Weights of a small contrastive image-text model.
Model: 2.26M parameters, encoder arch resnet_bottleneck, encoder norm batchnorm, encoder activation relu, encoder depths [3, 3, 3], text encoder width 128, text encoder norm layernorm, text encoder activation gelu.
Training: muon at rate 0.0028, batches of 256.
Rows from block 6 of the image encoder, named by matrix and row number. Each number is 500 + 50 x the weight over the matrix's rms, rounded and kept within 0 to 999. All counts start at 0. Numbers have three digits each.
# convs1: 3x3 conv, stride 2 (encoder.blocks.6.convs.1.weight, 72x72x3x3), inputs 64-71, a 3x3 kernel for each
convs1.0:545475610523436485461506421499448544527565572471441544550462505522479367497523476464503414441441563489418518504513515533455592501495577441536510453518484479466439480469553538513528483500501519598449421426480524528562
convs1.1:488519497484504529445468490476483547447494536583554528534477492533445423519522491384459448444549487476475590477496385524533628498497524465518530503506536492487514510493554516482584424490565425428546517513501550497587
convs1.2:400465491482513497541587591473551511503551485426445435470513525452504381526484491395443552507516512426595580504520532526532456489524512560573499502489493492549446458439486440525457511486507505604558554503551526584550
convs1.3:667604554600560523487486457461450475441498491390431535484501455488468507514415375461549485532491524496463468456469504474477459498533524555445524538570477568421511439428495480565453541500508487561485576433511530448454
convs1.4:475467487529472585480514563564553586492485478470394491560507514582528542482466521475429446445501382577547581490429452479569519491478481481480557595530445507441509549468541577470533511513543521511556546465483573539564
convs1.5:537492515519464518405478429509477500489457489582509512403449527420471441524530607450516543458538549433501435403534492519545571500503464429457512490572478477477517436549520467496560507505581487582574571487486468488444
convs1.6:389514450580444491546542449551534540565458536505422466492447408522484452454483523656553532534523364469518574524476469450548531476536526467569433530560483519408445552581469468572557509488529541550543520548521434577568
convs1.7:498420535443519489342426533538494499482496469539477430552486412375520482369505422414570504510488403452468422544498504544497431488574529496487416517507434576470476498474554608527436494457518443469416445438427543507442
convs1.8:494482533485543459503449457618457387533519445575550538563503540477450520457460505376487577514491425489405588479473529462487441496551425451495521553528536521458518366472457480446542551550501528502464462589491478506478
convs1.9:485484454494521467593497534455408501499544553496494505373440554485543481402469455515515609434420588500408560494515509484435551532459460528429541481551474453561584451434470387465514448507487454456445467489449544470420
convs1.10:464483519487506493410465467588577485651508507471473486503469522491461524542482513481463495486459421524504472508430478535538472512398474509537495439427539416470478467534497464530519457442525626573465504517432537512467
convs1.11:515514502497493452530464503490578551536559491422481446521477547530589619482507502540503381470519485499419422529523467447548549502440484512521497499475468608508526450472459536489521478499453515529431445538567479520582
convs1.12:402470440503475480504430402549446562430499536474488544422455438436523529514481451482493494444548459465497441489482552483496495430476497466472433554456532526491448542517446572431476534512452533518414556473378442447489
convs1.13:500527521487484501531426504517484454450533515517549544486452453449552452486470405438606513510496556500464402471519532502476494436466472525623550542545539547548510424441415548491515494451497557545533510474595471543427
convs1.14:551513582516530576435513501496532485553516541573519523460479462512522549464497544459469420480516494499556597569453505450479490433500514534549479537539467484563531408460452361487457389445418457528548516428505445455548
convs1.15:474410388493396438446493517509564494490494491497525477441465471483524435355479458514515454568448463520587476491530535507489517489448504515557479442503511515512492560485478531462451471547507420481456486515445500584489
convs1.16:535523520511398492392422390487507505440421423484481447401476405423401554501393428425456421446535447438499539481435541420484464537546527585491506465428471482514488461520450470528521499543503472438586596509499452456435
convs1.17:494411454564541504595601514472550553411552532475635483494575522453557548582515580570478459508466585611543535574470528548520583573509545622534517533490501552587517506511436534586506525495425455529510592482535467504520
convs1.18:515455499528506460578603451468539435447575552526486548520461368428440474502518515545454514490567410522541531513490500443488488448489535504527507393502556427486451467443511570445528440400495363439450438507415509544630
convs1.19:606600629493480555474465369478543486499587514415461410555488500509466579555495467500549448462439492487410475506477574443500413435390472501514513455435489511416445493470496473402479485496544412413369571527506550438594
convs1.20:578544557523511425467553498540474437472539553577548508554501557480568455521606401535588511497560481459421490505494430471460454445501493606501449509382596473525439471484434548498502561483531496409393477559468403448485
convs1.21:453483506537508569440400587481534465566497546492625523502461475511559520548584573494530623449390566470455441469439431458509465526459404489475501444513525425474556456426396508470404499503524559504549589516510344509509
convs1.22:402591534502473585517527519565517474583559462505423388568455391518459427462445525456501465521470550582530583491537451455531544491549492521498542454475451503526405515427504504465463581518428448494530546530565574596678
convs1.23:526395454491500442553500511480547513535514507537497540466548366513487472534562579526499498483528557451407509546465468480512524443493495523474505531558567531435561489388490478390399513467523556526579529495505448401451
convs1.24:435481469509409472616539472550488503446549528410501532417434489499507563478537494488460449575458511501588431534492488430453420457472430646482477579552419651643499536453490475540615483475470512517532435541576426379459
convs1.25:519508473455486483522454492486441454448436533460490424469521559455462534467555504498432517560449512470477481565437558456552493568502570406473492487522440499434423590539558506532522519512501398396473406453445449465461
convs1.26:502562552501474576509481581510442482407472527420450523543522559459531463522547472573543447445511490568502485466465436563488498474473460540565521550539583509517407485531504537512474514487529617479500464433524560537509
convs1.27:467439377417477449370394367542477471525470471489422444489417460486522462479502505526506527501473471486572520437496519621448524484519537528531510516498529557571561473472568476481537465491589491481540468502471405516455
convs1.28:552504485569517545611543581476505540443506583519464485507490450454515487377446397411437409435470438464498553532543455486507412449467465456558482521626477530595633420416533408569536399457521358473522538546592520519561
convs1.29:494499535584551523467596553440555474541455556496579573508515471494497550521516533592579521530466463518485491465478462435439479487504423616451442491426482588477551436514425454503587508531541518491515477477500503445454
convs1.30:435431473477450528478578512582492532529568515418563423594563470449599415503501459520431408487496489456387421543556513455414509489492510472502496527504575454489514537490524561420481484538472571532518547571458548526477
convs1.31:455386431482493516531585518570660623532557564562543512500559406522497469524529485510387465484456399518422416477507568477525494467516477337503458444474404432435466457505452560453443473516437570506493579589543551592463
convs1.32:576505515460513481466431529518532466492526514468449439488548540483445551541480460518492488644488602529519588495451508626561558461541522434491481469495494536606522500545531566533537475457476374449414475483456395418495
convs1.33:447398499501508521452453550544510477555547472588622548496505465511535487522524486461520432526521549536520536527560481462489529401409497510531503549580543419442417451472462547441450470442449412483484461527454526505608
convs1.34:478509531524541504555441387460480520422495561483495518466545458452496491548511437502528602483476490490567572477497489559488510539565512477490465489463480492398394468512510442458425451510548443437414511543457451511504
convs1.35:501527461484484486450525569505460494498512472497554483465529434469426521576573484535628623500534554469547381503513498413529506470530498513553612468490558496441484505509526501511468508577515474450503536541590472579513
convs1.36:543508532434523531440376476462553400552562489499522383467455484455480487539574413413366445532460407457473427466532503467464409477543459472482529490476561540610618528414470451435468488399428458398374463561490480473527
convs1.37:559529605557540584553576531521534564503459562490457504439471477519501588436593558520528449500480485444614598458456538450459478485509449499484495501434552561439494426474515420515509479498536456483484444508473485545549
convs1.38:597517582583471531575540461485489492558515465456589519470499503461469459436500496480566409553385459507452421557500543541442480521451509457499478505385393489438458374501431397490425447486467435417386466514476439461522
convs1.39:490447440540527555580552528512451464417481461476488539519528525525487410589524540473395457509523509598552509516540519513536573545446536447503446516572514549512568511530498528560470525515482452487510526570512465498518
convs1.40:426474442518572568448419490460459508535585513484567520440519484408482429536526516562580544571488558510538572538537466522544474432477481459544497478514514500536560429429568494507484423452424526500534501509552522506376
convs1.41:532511455482468513479467475488461544444554463435515461433478515507551505515500467482608544460517451451486487518519524430440518443527498479589466549588539593469508499547522515516485503509587487488518522501523523459491
convs1.42:437467476513477495520532442550524570458564507569451556406447550480534515536476551440407512485471524429402490486460579465503517448449461471515493520415543482502524640517431550527369470501457506429600551508542427561563
convs1.43:501476498543502495445490498437484490506520558543569561539501471490483452529459563570467563448465474451557462336494490449433519496565520524573534476512456518514571465492425503441438433553460493499545496478513531531498
convs1.44:455424511517476480498492503563592538506477542515531522479478505505513518531530514518488495379536404485498528473449409438478464516543453537522540488472534540523540538508449409460494432449460457536550445543533516497564
convs1.45:406523486452495431561495441428447421418520446410532570481659489537508482493531472473475445577454466490497459464443479531450524540509481584530491576492542482530504438479475462423410451481474496439512512439497509411612
convs1.46:480446541505422517529472519525464537567515597517529517397439529579471462528423541394452526452570493527505528467487480528467439476493460472427557490552573541481514498567532471547457438443427441423502577550558530544530
convs1.47:491466496410410564506389426484465387488508392446494485499487569612564502454605437544513446582518497467485383545509501525482495456529530523488420553551412539556466451567465447560590448555657492497494498481549545447439
convs1.48:451490527483538585491479553458508441506504461525427500490540582480441415511352371597553521467498436435398450521410518440476471533535437514450571538533572494574553469475542468449487473465545613581528530501463461414512
convs1.49:498460448603547597560595505452506486459562460476525501488530485508552482457480441561518437449602425487489459543498494500564466595562526527533496536555510547498566509469511509438487456426436476463554497492521457470452
convs1.50:569424481533589577514483597580579530499509508550526483514586545454511453521543520556552579540452522455459466435526512513452502481422559611539566547516577534524567514475491440443549543571515443561431595470487517485423
convs1.51:558519560566475543604487594576471486562480494578502531607500483535500613553507428545541470483525476594544534495477494495456537479475466503431540495461470479433520470462485487499515524477496527590502469457426506503450
convs1.52:481445537549491474493459425541520461560594533574474483381535460507448430439409500528575540537552521594545549555491469451537529514439490511445524509465487476515509549509547471512528533499477523573527581524454493540517
convs1.53:451559489538593518498611533521489503484477485510510544594492507630482533539478495477436544486452496525459570458542428420497430509496415450439499527551437529494491485450474578532435525490457481493521534478559539412499
convs1.54:385455489495519595567506468572548476540539631536530438527452518524605542506523485491535451510524456505448482540512504580527446426423370452618534521488517557488515434489486554534519495496499440428500500531549570502492
convs1.55:546613494467423447473493539450472583522512455501453476455431447520553562554560599495440528527515511443371514448497427567512499553495571419556475597482565457431487579543526459418435512442481463518512417407519553592618
convs1.56:478392494510503569501487548485523519433542557546502509499584471476589532512540465570490453532471424528398497482464545551495468527423507516399532492499510431432428500516433490553470495517563557521477458505528549465410
convs1.57:508449489414445519453520454494500430550528515494596491422500501522534421558612542506601533444577491528498514486622510453476491510498535581489571444503509390351469561569598413493550508685602493437468474486463483495441
convs1.58:519469510397496481504495507636546482592498478546414429590570583528565508509491477506527490444507471493439473499582512524488461488524433504532494528549426495473529424417459437564531491503550424490471405481520426444366
convs1.59:514492381453481435466465430519522567456560530521449422461470488514459497551619491600471559595490502494471571447545474485475438449480529482449532565464498546450445466574504465457600455447539512514477411555463498546415
convs1.60:425487456489500473502454482564570531465507495459433479489542482484555512477512494553512516559548523435534477426481384496561513486492482484535537449483395579494451480498541456485521510538549520500411521531570448451452
convs1.61:493463550469501503517440359480493539422498490486538452498490543442571557587548590498496556489472409496462444484569612481475647405420523538418401513521508528385522454373546446548494478415559563521585523489408581530462
convs1.62:396463429448460488512551509503501489466503483443537461460418508504541513459470595415424460562469489544440492448435458412510535511570499426426499571480506480567534525494557492431473619483562529493522442457454482571575
convs1.63:480500453466423477530493528550505504557548430464461496510466458415421482591445385553473495463500443429498436542506526451545499536460475589531560527446533612513613491468560456421449473396425524497468542558446629461501
convs1.64:525398452514398508493554424461500486486519514502458441432544513429556536430602561512517494468519474558472628467545464436493457482500517469480541402544508468584596440544552447452481499442497479491447503508531478562489
convs1.65:543485549491598516501555455561521505526490479497496468410383489550472474486476510450520437451451473448486423503488538518493528393475522473490492476402305515533464472433433544459483541449540480509493491562565506481499
convs1.66:460493532536394510471546511627555497495460596537556610553521487562450450578448484462423556544450531484510519465460456472493564469499390494476504544535493501515512494454476398431489413422483416591445495411484572479495
convs1.67:450484510527518468415482508406374447498482447536681546492474403445468400529546523427463439512508527551436494349456433461510448516528558475524501532493520509488510362459435482543478529491543528480528475511521513568422
convs1.68:408514545514455464487547493463516520478512527453548464493509453593524615541477465474415412491464538551396411555524557487462487417458434572489504535460449536524504535489446518525477526464527563522488492478444486565494
convs1.69:513527512545447446619545544339453485449485460492424523493468533395435404523493482568452572438534527534487507427493546546530513490456525500479548572515525430433371558490501512508447547426470487537464478448538584520577
convs1.70:464470503480469587537511518485493472463396390451525486459572399436532434486549472436421509501518509538527547515376433531576506420394450506448489459532427490494606447444468462446449496470478535530560463519516566557634
convs1.71:438556463468428480475485537543541439474474513456563541543495538503487412496403453459426565374473384531446598509531490416527527505524574499439514452458494547501513547531452486537426440444435572487460437516362556658502