config = dict(
    train_examples=45211,
    grayscale=True,
    tokenizer='word',
    text_encoder_width=128,
    text_encoder_norm_position='pre',
    text_encoder_head_dim=48,
    text_encoder_qk_norm=False,
    text_encoder_positions='learned',
    epochs=49.3,
)
Rows from block 4 of the text encoder, named by matrix and row number. Rows with one number belong to one neuron. Each number is 200 + 40 x the weight over its row's rms, rounded and kept within 0 to 999. All counts start at 0. After the name is the row's rms in percent of the matrix's.
# fc1: MLP up (text_encoder.blocks.4.mlp.fc1.weight, 512x128), inputs 64-127
# fc2: MLP down (text_encoder.blocks.4.mlp.fc2.weight, 128x512, transposed), outputs 64-127
fc1.15,112,182,122,197,232,188,200,175,197,303,221,182,230,187,201,96,188,160,209,194,252,192,181,237,216,254,246,217,246,183,173,156,190,183,196,210,207,199,142,236,262,178,178,142,164,205,184,195,181,157,254,166,128,209,238,240,222,178,168,167,165,185,272,161,245
fc2.15,113,162,244,158,243,275,186,194,205,233,219,224,215,206,244,221,239,190,226,247,154,225,205,172,324,146,153,252,214,192,170,218,209,167,215,182,191,254,226,228,168,190,210,221,173,234,246,165,258,187,233,163,200,195,133,183,192,263,215,217,202,143,210,168,162
fc1.16,087,175,271,187,212,260,180,257,187,220,133,101,241,181,206,207,187,224,165,140,224,114,147,201,215,217,280,186,217,196,163,184,169,156,215,213,201,238,190,176,212,170,254,187,154,224,187,243,237,245,264,251,153,184,164,229,184,198,136,146,275,255,254,202,223
fc2.16,086,212,188,228,126,191,154,215,164,134,194,182,185,275,216,242,238,232,136,222,207,194,221,260,241,189,122,229,177,206,226,207,231,207,273,177,236,180,208,160,215,235,219,195,177,203,176,252,198,217,168,154,99,242,218,201,250,239,197,255,220,92,180,270,212
fc1.17,076,189,265,270,216,211,254,188,251,171,171,223,211,214,151,194,243,139,167,143,106,122,166,224,198,226,185,153,156,268,161,288,173,223,191,259,238,171,227,164,197,210,203,194,195,161,244,205,147,193,220,204,167,141,167,171,181,222,179,204,86,234,168,210,266
fc2.17,079,270,149,192,190,226,185,175,141,165,182,218,181,191,211,217,206,199,223,235,270,203,178,150,267,216,244,238,228,213,227,158,180,237,187,178,154,230,171,258,151,148,206,264,153,198,188,188,205,249,175,201,189,186,252,156,314,179,252,269,178,179,234,208,173
fc1.18,078,199,276,176,198,182,176,188,176,95,169,212,163,126,208,178,229,211,179,203,194,177,165,189,210,190,119,269,224,220,244,220,203,231,201,206,211,175,272,228,183,196,183,172,220,225,165,200,161,189,171,295,158,217,193,255,175,202,210,184,202,172,219,294,240
fc2.18,068,191,174,202,216,225,229,228,164,233,278,212,189,222,132,192,147,274,135,186,268,259,228,236,154,235,167,133,191,201,164,233,171,205,191,212,241,172,242,211,155,220,236,185,155,190,162,172,214,231,180,171,193,205,159,214,193,255,178,157,228,197,220,176,216
fc1.19,111,135,229,212,133,75,274,184,209,201,182,192,169,267,149,223,271,227,244,168,198,211,206,221,303,229,213,189,245,185,186,273,177,190,205,236,205,198,170,159,221,173,134,163,239,219,201,148,109,120,235,181,212,124,243,220,174,202,230,172,155,239,202,178,209
fc2.19,101,189,242,129,226,223,128,241,205,179,215,148,234,143,179,255,186,219,142,240,195,200,177,132,137,221,212,175,218,167,186,220,89,224,174,199,193,255,143,255,204,165,172,178,206,222,203,199,301,230,204,219,201,301,214,188,260,221,240,243,274,254,190,152,213
fc1.20,102,183,214,202,214,158,239,173,235,208,211,151,270,214,201,166,207,262,216,175,109,182,228,262,218,176,241,266,183,274,239,223,128,138,187,229,194,145,170,201,206,160,184,174,204,243,231,245,142,208,171,136,199,261,182,118,217,212,245,221,157,227,238,153,222
fc2.20,086,235,243,177,239,266,194,288,206,142,208,207,200,195,131,195,246,209,177,158,251,176,200,212,239,248,201,255,166,205,135,218,186,208,215,204,161,194,121,225,225,203,237,188,166,195,199,208,246,212,217,141,193,183,106,195,184,208,237,217,220,184,151,196,211
fc1.21,091,217,159,144,202,243,185,207,270,217,175,247,172,183,164,225,255,256,217,233,248,177,251,198,158,186,128,263,129,176,193,125,203,133,188,216,257,168,149,245,182,150,181,227,108,99,222,250,212,168,178,171,228,226,210,181,208,186,218,225,202,202,213,126,223
fc2.21,076,218,153,216,194,170,282,220,184,71,233,169,142,134,168,236,164,183,223,161,214,150,197,183,212,166,156,189,245,254,221,202,166,245,218,222,213,212,246,205,261,167,213,226,245,210,264,276,245,224,193,219,178,217,165,220,171,234,236,273,237,157,235,236,207
fc1.22,093,187,199,159,202,205,236,173,225,214,240,232,215,153,148,261,260,133,228,176,157,142,163,174,178,192,132,233,226,199,149,161,139,235,192,259,187,177,189,153,171,207,118,187,214,178,178,246,247,197,200,225,189,173,156,170,211,162,255,223,185,232,289,176,279
fc2.22,094,216,159,177,175,257,132,272,140,152,149,168,155,193,212,168,261,218,205,212,165,140,235,136,218,244,239,228,170,228,186,188,157,145,211,246,154,278,190,221,231,113,236,211,321,255,189,244,192,171,147,230,175,199,221,153,228,212,237,183,235,228,146,187,163
fc1.23,078,210,290,211,149,260,202,207,197,241,105,175,228,209,140,173,274,168,173,169,261,132,185,177,181,273,177,145,187,276,163,216,206,214,229,171,196,239,233,192,219,263,248,154,203,133,185,182,305,208,208,223,228,182,167,169,152,175,216,138,178,198,257,219,264
fc2.23,073,168,190,146,198,200,153,235,219,183,269,184,202,134,240,211,150,289,225,212,124,227,216,214,221,138,181,233,198,152,272,242,187,200,222,221,252,300,241,195,261,150,214,287,232,259,176,242,173,149,198,159,159,261,249,194,201,201,218,174,191,157,214,213,150
fc1.24,100,167,242,226,230,176,233,161,169,199,215,226,168,237,146,254,206,219,273,179,179,195,179,235,169,219,105,222,175,270,211,196,200,212,159,189,275,174,212,249,151,167,151,176,168,201,141,200,223,198,216,164,133,212,195,133,249,269,218,291,180,219,155,186,184
fc2.24,107,169,165,156,187,168,210,211,170,171,182,162,196,153,191,263,233,182,88,181,211,162,213,189,178,229,159,193,182,193,169,184,129,268,211,204,155,164,163,216,217,100,202,165,200,182,256,241,183,217,230,185,212,255,153,278,171,266,247,213,209,209,204,152,260
fc1.25,071,243,233,246,270,213,214,261,204,191,192,172,167,153,157,166,163,230,172,175,270,179,127,210,224,139,177,181,206,184,249,175,159,160,265,240,163,237,244,163,233,171,187,235,248,188,119,237,218,166,192,160,166,195,156,149,185,221,231,197,171,162,223,248,267
fc2.25,072,190,210,172,150,167,221,230,201,261,244,186,200,255,202,214,212,196,246,224,213,178,244,160,130,215,252,248,227,182,181,180,177,149,214,215,262,141,127,234,250,164,257,128,174,158,228,190,216,234,133,246,245,229,147,253,148,235,191,203,279,212,222,213,224