{"model": "contrastive image-text model", "grayscale": true, "encoder_drop_path": 0.05, "encoder_avg_pool_shortcut": false, "text_encoder_bias": "qkv", "text_encoder_inner_norm": false, "momentum": 0.95, "grad_clip": 1.0}
Rows from block 5 of the text encoder of a small contrastive image-text model, named by matrix and row number. Rows with one number belong to one neuron. Each number is 50 + 12 x the weight over its row's rms, rounded and kept within 0 to 99. All counts start at 0.
After each neuron's rows are labels from the 100 texts, of 14848, where the neuron reaches its highest value: "fires on" is the input token at the peak. Only what is clearly more common there than usual is listed. The data: photos of plants and fungi (iNaturalist). In brackets: how many of the 100.
# fc1: MLP up (text_encoder.blocks.5.mlp.fc1.weight, 512x128), inputs 64-127
# fc2: MLP down (text_encoder.blocks.5.mlp.fc2.weight, 128x512, transposed), outputs 64-127

fc1.96:24 34 44 46 40 49 34 36 35 35 61 47 36 49 45 66 21 61 41 66 48 60 73 40 44 52 19 52 42 48 60 50 54 65 65 57 43 43 54 57 44 57 58 43 47 32 64 50 72 59 50 54 68 41 42 29 66 56 75 35 51 53 47 48
fc2.96:67 55 47 53 50 30 75 52 61 51 38 57 48 18 43 75 53 31 42 57 60 53 60 47 46 32 55 43 40 55 42 55 57 54 35 51 65 44 43 61 46 35 50 77 36 43 53 48 47 63 29 50 33 36 64 58 57 52 42 78 57 34 54 36
fires on: "pendula" (49); "rhytismataceae" (27); "longifolia" (24)

fc1.444:41 63 55 57 61 45 54 61 48 52 46 45 38 58 49 62 58 73 25 62 58 18 48 55 52 54 46 45 63 47 64 43 61 41 20 62 37 56 58 52 42 41 25 50 34 43 30 55 63 74 63 62 58 65 41 46 66 74 46 69 58 65 53 50
fc2.444:47 49 30 53 48 62 47 56 38 47 48 41 26 31 40 73 66 40 43 49 38 39 66 65 55 66 51 54 54 46 63 56 50 52 71 47 67 38 65 64 35 48 51 61 71 55 60 57 42 49 34 30 56 47 29 64 63 65 68 46 36 38 33 58
fires on: "," (100)

fc1.59:64 43 58 63 52 71 61 56 43 62 50 32 68 61 52 74 57 56 74 37 56 57 57 68 65 25 71 49 50 67 62 67 57 36 44 61 52 51 60 78 40 49 48 76 42 46 54 57 50 61 50 57 57 41 44 48 46 60 52 47 34 48 38 67
fc2.59:56 40 49 60 77 57 48 38 60 40 52 48 41 22 61 48 54 35 35 54 46 67 54 50 54 24 46 41 29 47 45 32 48 62 50 59 64 68 50 33 59 66 49 60 57 69 25 40 46 32 64 45 66 61 51 59 44 37 37 40 48 45 64 57
fires on: "plantaginaceae" (49); "platanaceae" (33); "schizophyllaceae" (18)

fc1.47:50 50 65 31 45 53 35 35 55 71 53 52 57 58 46 64 54 50 53 52 59 54 59 72 48 58 66 60 46 73 48 50 47 48 36 62 44 57 33 40 54 41 35 61 47 40 75 36 66 54 50 68 70 62 68 42 50 51 54 50 47 50 24 54
fc2.47:58 55 34 54 55 57 58 68 36 29 37 58 27 55 52 44 70 28 39 50 53 68 59 45 34 66 34 35 44 61 53 43 62 55 31 41 62 44 56 50 41 61 27 43 50 48 51 50 25 65 35 26 41 29 36 37 44 38 46 52 47 57 43 43
fires on: "," (49); "bush" (18); "encelia" (17); "pennycress" (16)

fc1.425:61 51 55 57 61 54 62 41 40 47 63 42 72 35 51 54 47 39 44 73 38 52 52 63 72 56 38 64 43 29 66 42 51 41 41 50 56 42 44 63 43 59 47 54 33 43 73 58 43 62 75 44 21 58 43 56 52 57 56 49 16 44 44 43
fc2.425:54 55 47 50 46 51 62 50 34 59 44 48 44 57 51 44 55 33 57 46 47 83 54 62 36 34 63 51 42 46 70 56 57 48 43 54 59 63 65 44 57 50 68 48 48 70 55 50 50 29 46 41 56 53 52 31 69 66 25 46 50 64 52 59
fires on: "plantaginaceae" (81); "stolonifera" (13)

fc1.18:32 36 57 71 42 48 57 63 49 59 58 45 66 50 49 57 43 47 38 35 53 51 70 56 26 54 65 59 47 42 65 39 59 37 39 61 42 52 40 48 57 52 37 56 44 32 68 72 55 65 52 49 36 63 46 48 27 52 55 48 47 35 34 43
fc2.18:59 29 55 51 47 56 55 32 29 61 58 53 24 59 58 54 59 50 61 62 12 52 45 44 57 24 40 51 57 60 45 51 40 54 34 44 52 68 56 63 53 57 64 34 49 57 68 65 53 41 64 52 59 55 49 44 47 34 51 39 41 48 65 39
fires on: "poales" (60); "calluna" (40)

fc1.97:44 54 41 49 47 42 67 56 56 55 41 50 46 58 45 44 69 33 40 57 52 54 45 52 44 63 47 44 38 66 61 41 55 59 49 38 43 65 58 66 50 53 53 41 56 33 58 38 37 46 46 43 49 42 47 35 73 49 43 52 66 41 53 71
fc2.97:42 50 40 56 44 50 50 61 51 53 50 53 50 39 53 53 58 59 55 57 52 50 39 57 62 51 53 51 40 47 59 69 63 38 42 58 55 41 56 50 49 60 43 55 46 64 44 50 36 51 60 59 55 27 53 76 67 85 56 18 49 72 50 39
fires on: "discolor" (39); "maculata" (30); "engelmannii" (22); "asplenium" (9)

fc1.443:55 54 68 78 38 53 57 52 58 48 62 72 48 53 48 63 43 24 44 28 51 59 57 39 41 56 64 57 55 55 63 35 56 49 56 61 39 54 47 63 64 47 51 50 41 60 64 57 47 58 16 53 42 41 29 50 62 52 54 27 57 38 52 61
fc2.443:61 65 37 69 44 33 41 44 52 61 35 62 68 53 58 44 63 50 49 49 34 58 44 61 55 60 29 65 36 19 51 55 48 40 48 44 35 23 51 64 37 62 39 35 26 60 37 53 58 41 31 44 37 63 51 55 53 77 44 38 53 54 31 39
fires on: "iris" (38); "wild" (36); "baccata" (26)

fc1.406:47 55 57 55 48 51 59 39 47 53 19 66 42 52 70 29 60 62 40 69 46 49 45 46 51 56 60 44 59 33 63 34 58 73 54 51 28 70 82 49 57 51 42 51 51 37 40 65 53 58 51 55 57 31 45 21 54 49 33 29 36 52 53 58
fc2.406:60 53 47 57 59 55 42 40 43 54 50 34 57 42 69 37 47 50 58 47 52 45 30 45 63 50 62 62 24 58 29 53 37 28 36 46 44 55 32 56 45 78 56 43 65 51 46 55 50 37 48 34 33 53 53 59 58 66 30 50 60 37 53 37
fires on: "<end>" (100)

fc1.50:74 61 53 67 56 52 38 46 65 57 62 43 57 56 58 36 38 31 52 47 46 55 37 83 62 49 61 66 36 41 60 44 38 23 57 71 43 69 78 49 58 34 38 57 57 43 65 41 39 54 66 55 47 47 47 23 78 55 54 48 40 49 47 40
fc2.50:50 44 53 60 43 58 50 52 31 57 53 48 60 32 62 64 46 35 23 69 30 51 57 66 68 30 33 41 29 81 56 67 55 29 30 57 68 57 52 43 51 55 43 50 51 59 50 75 65 56 29 65 58 30 68 61 51 52 46 51 36 75 46 44
fires on: "celandine" (75); "treculiana" (23)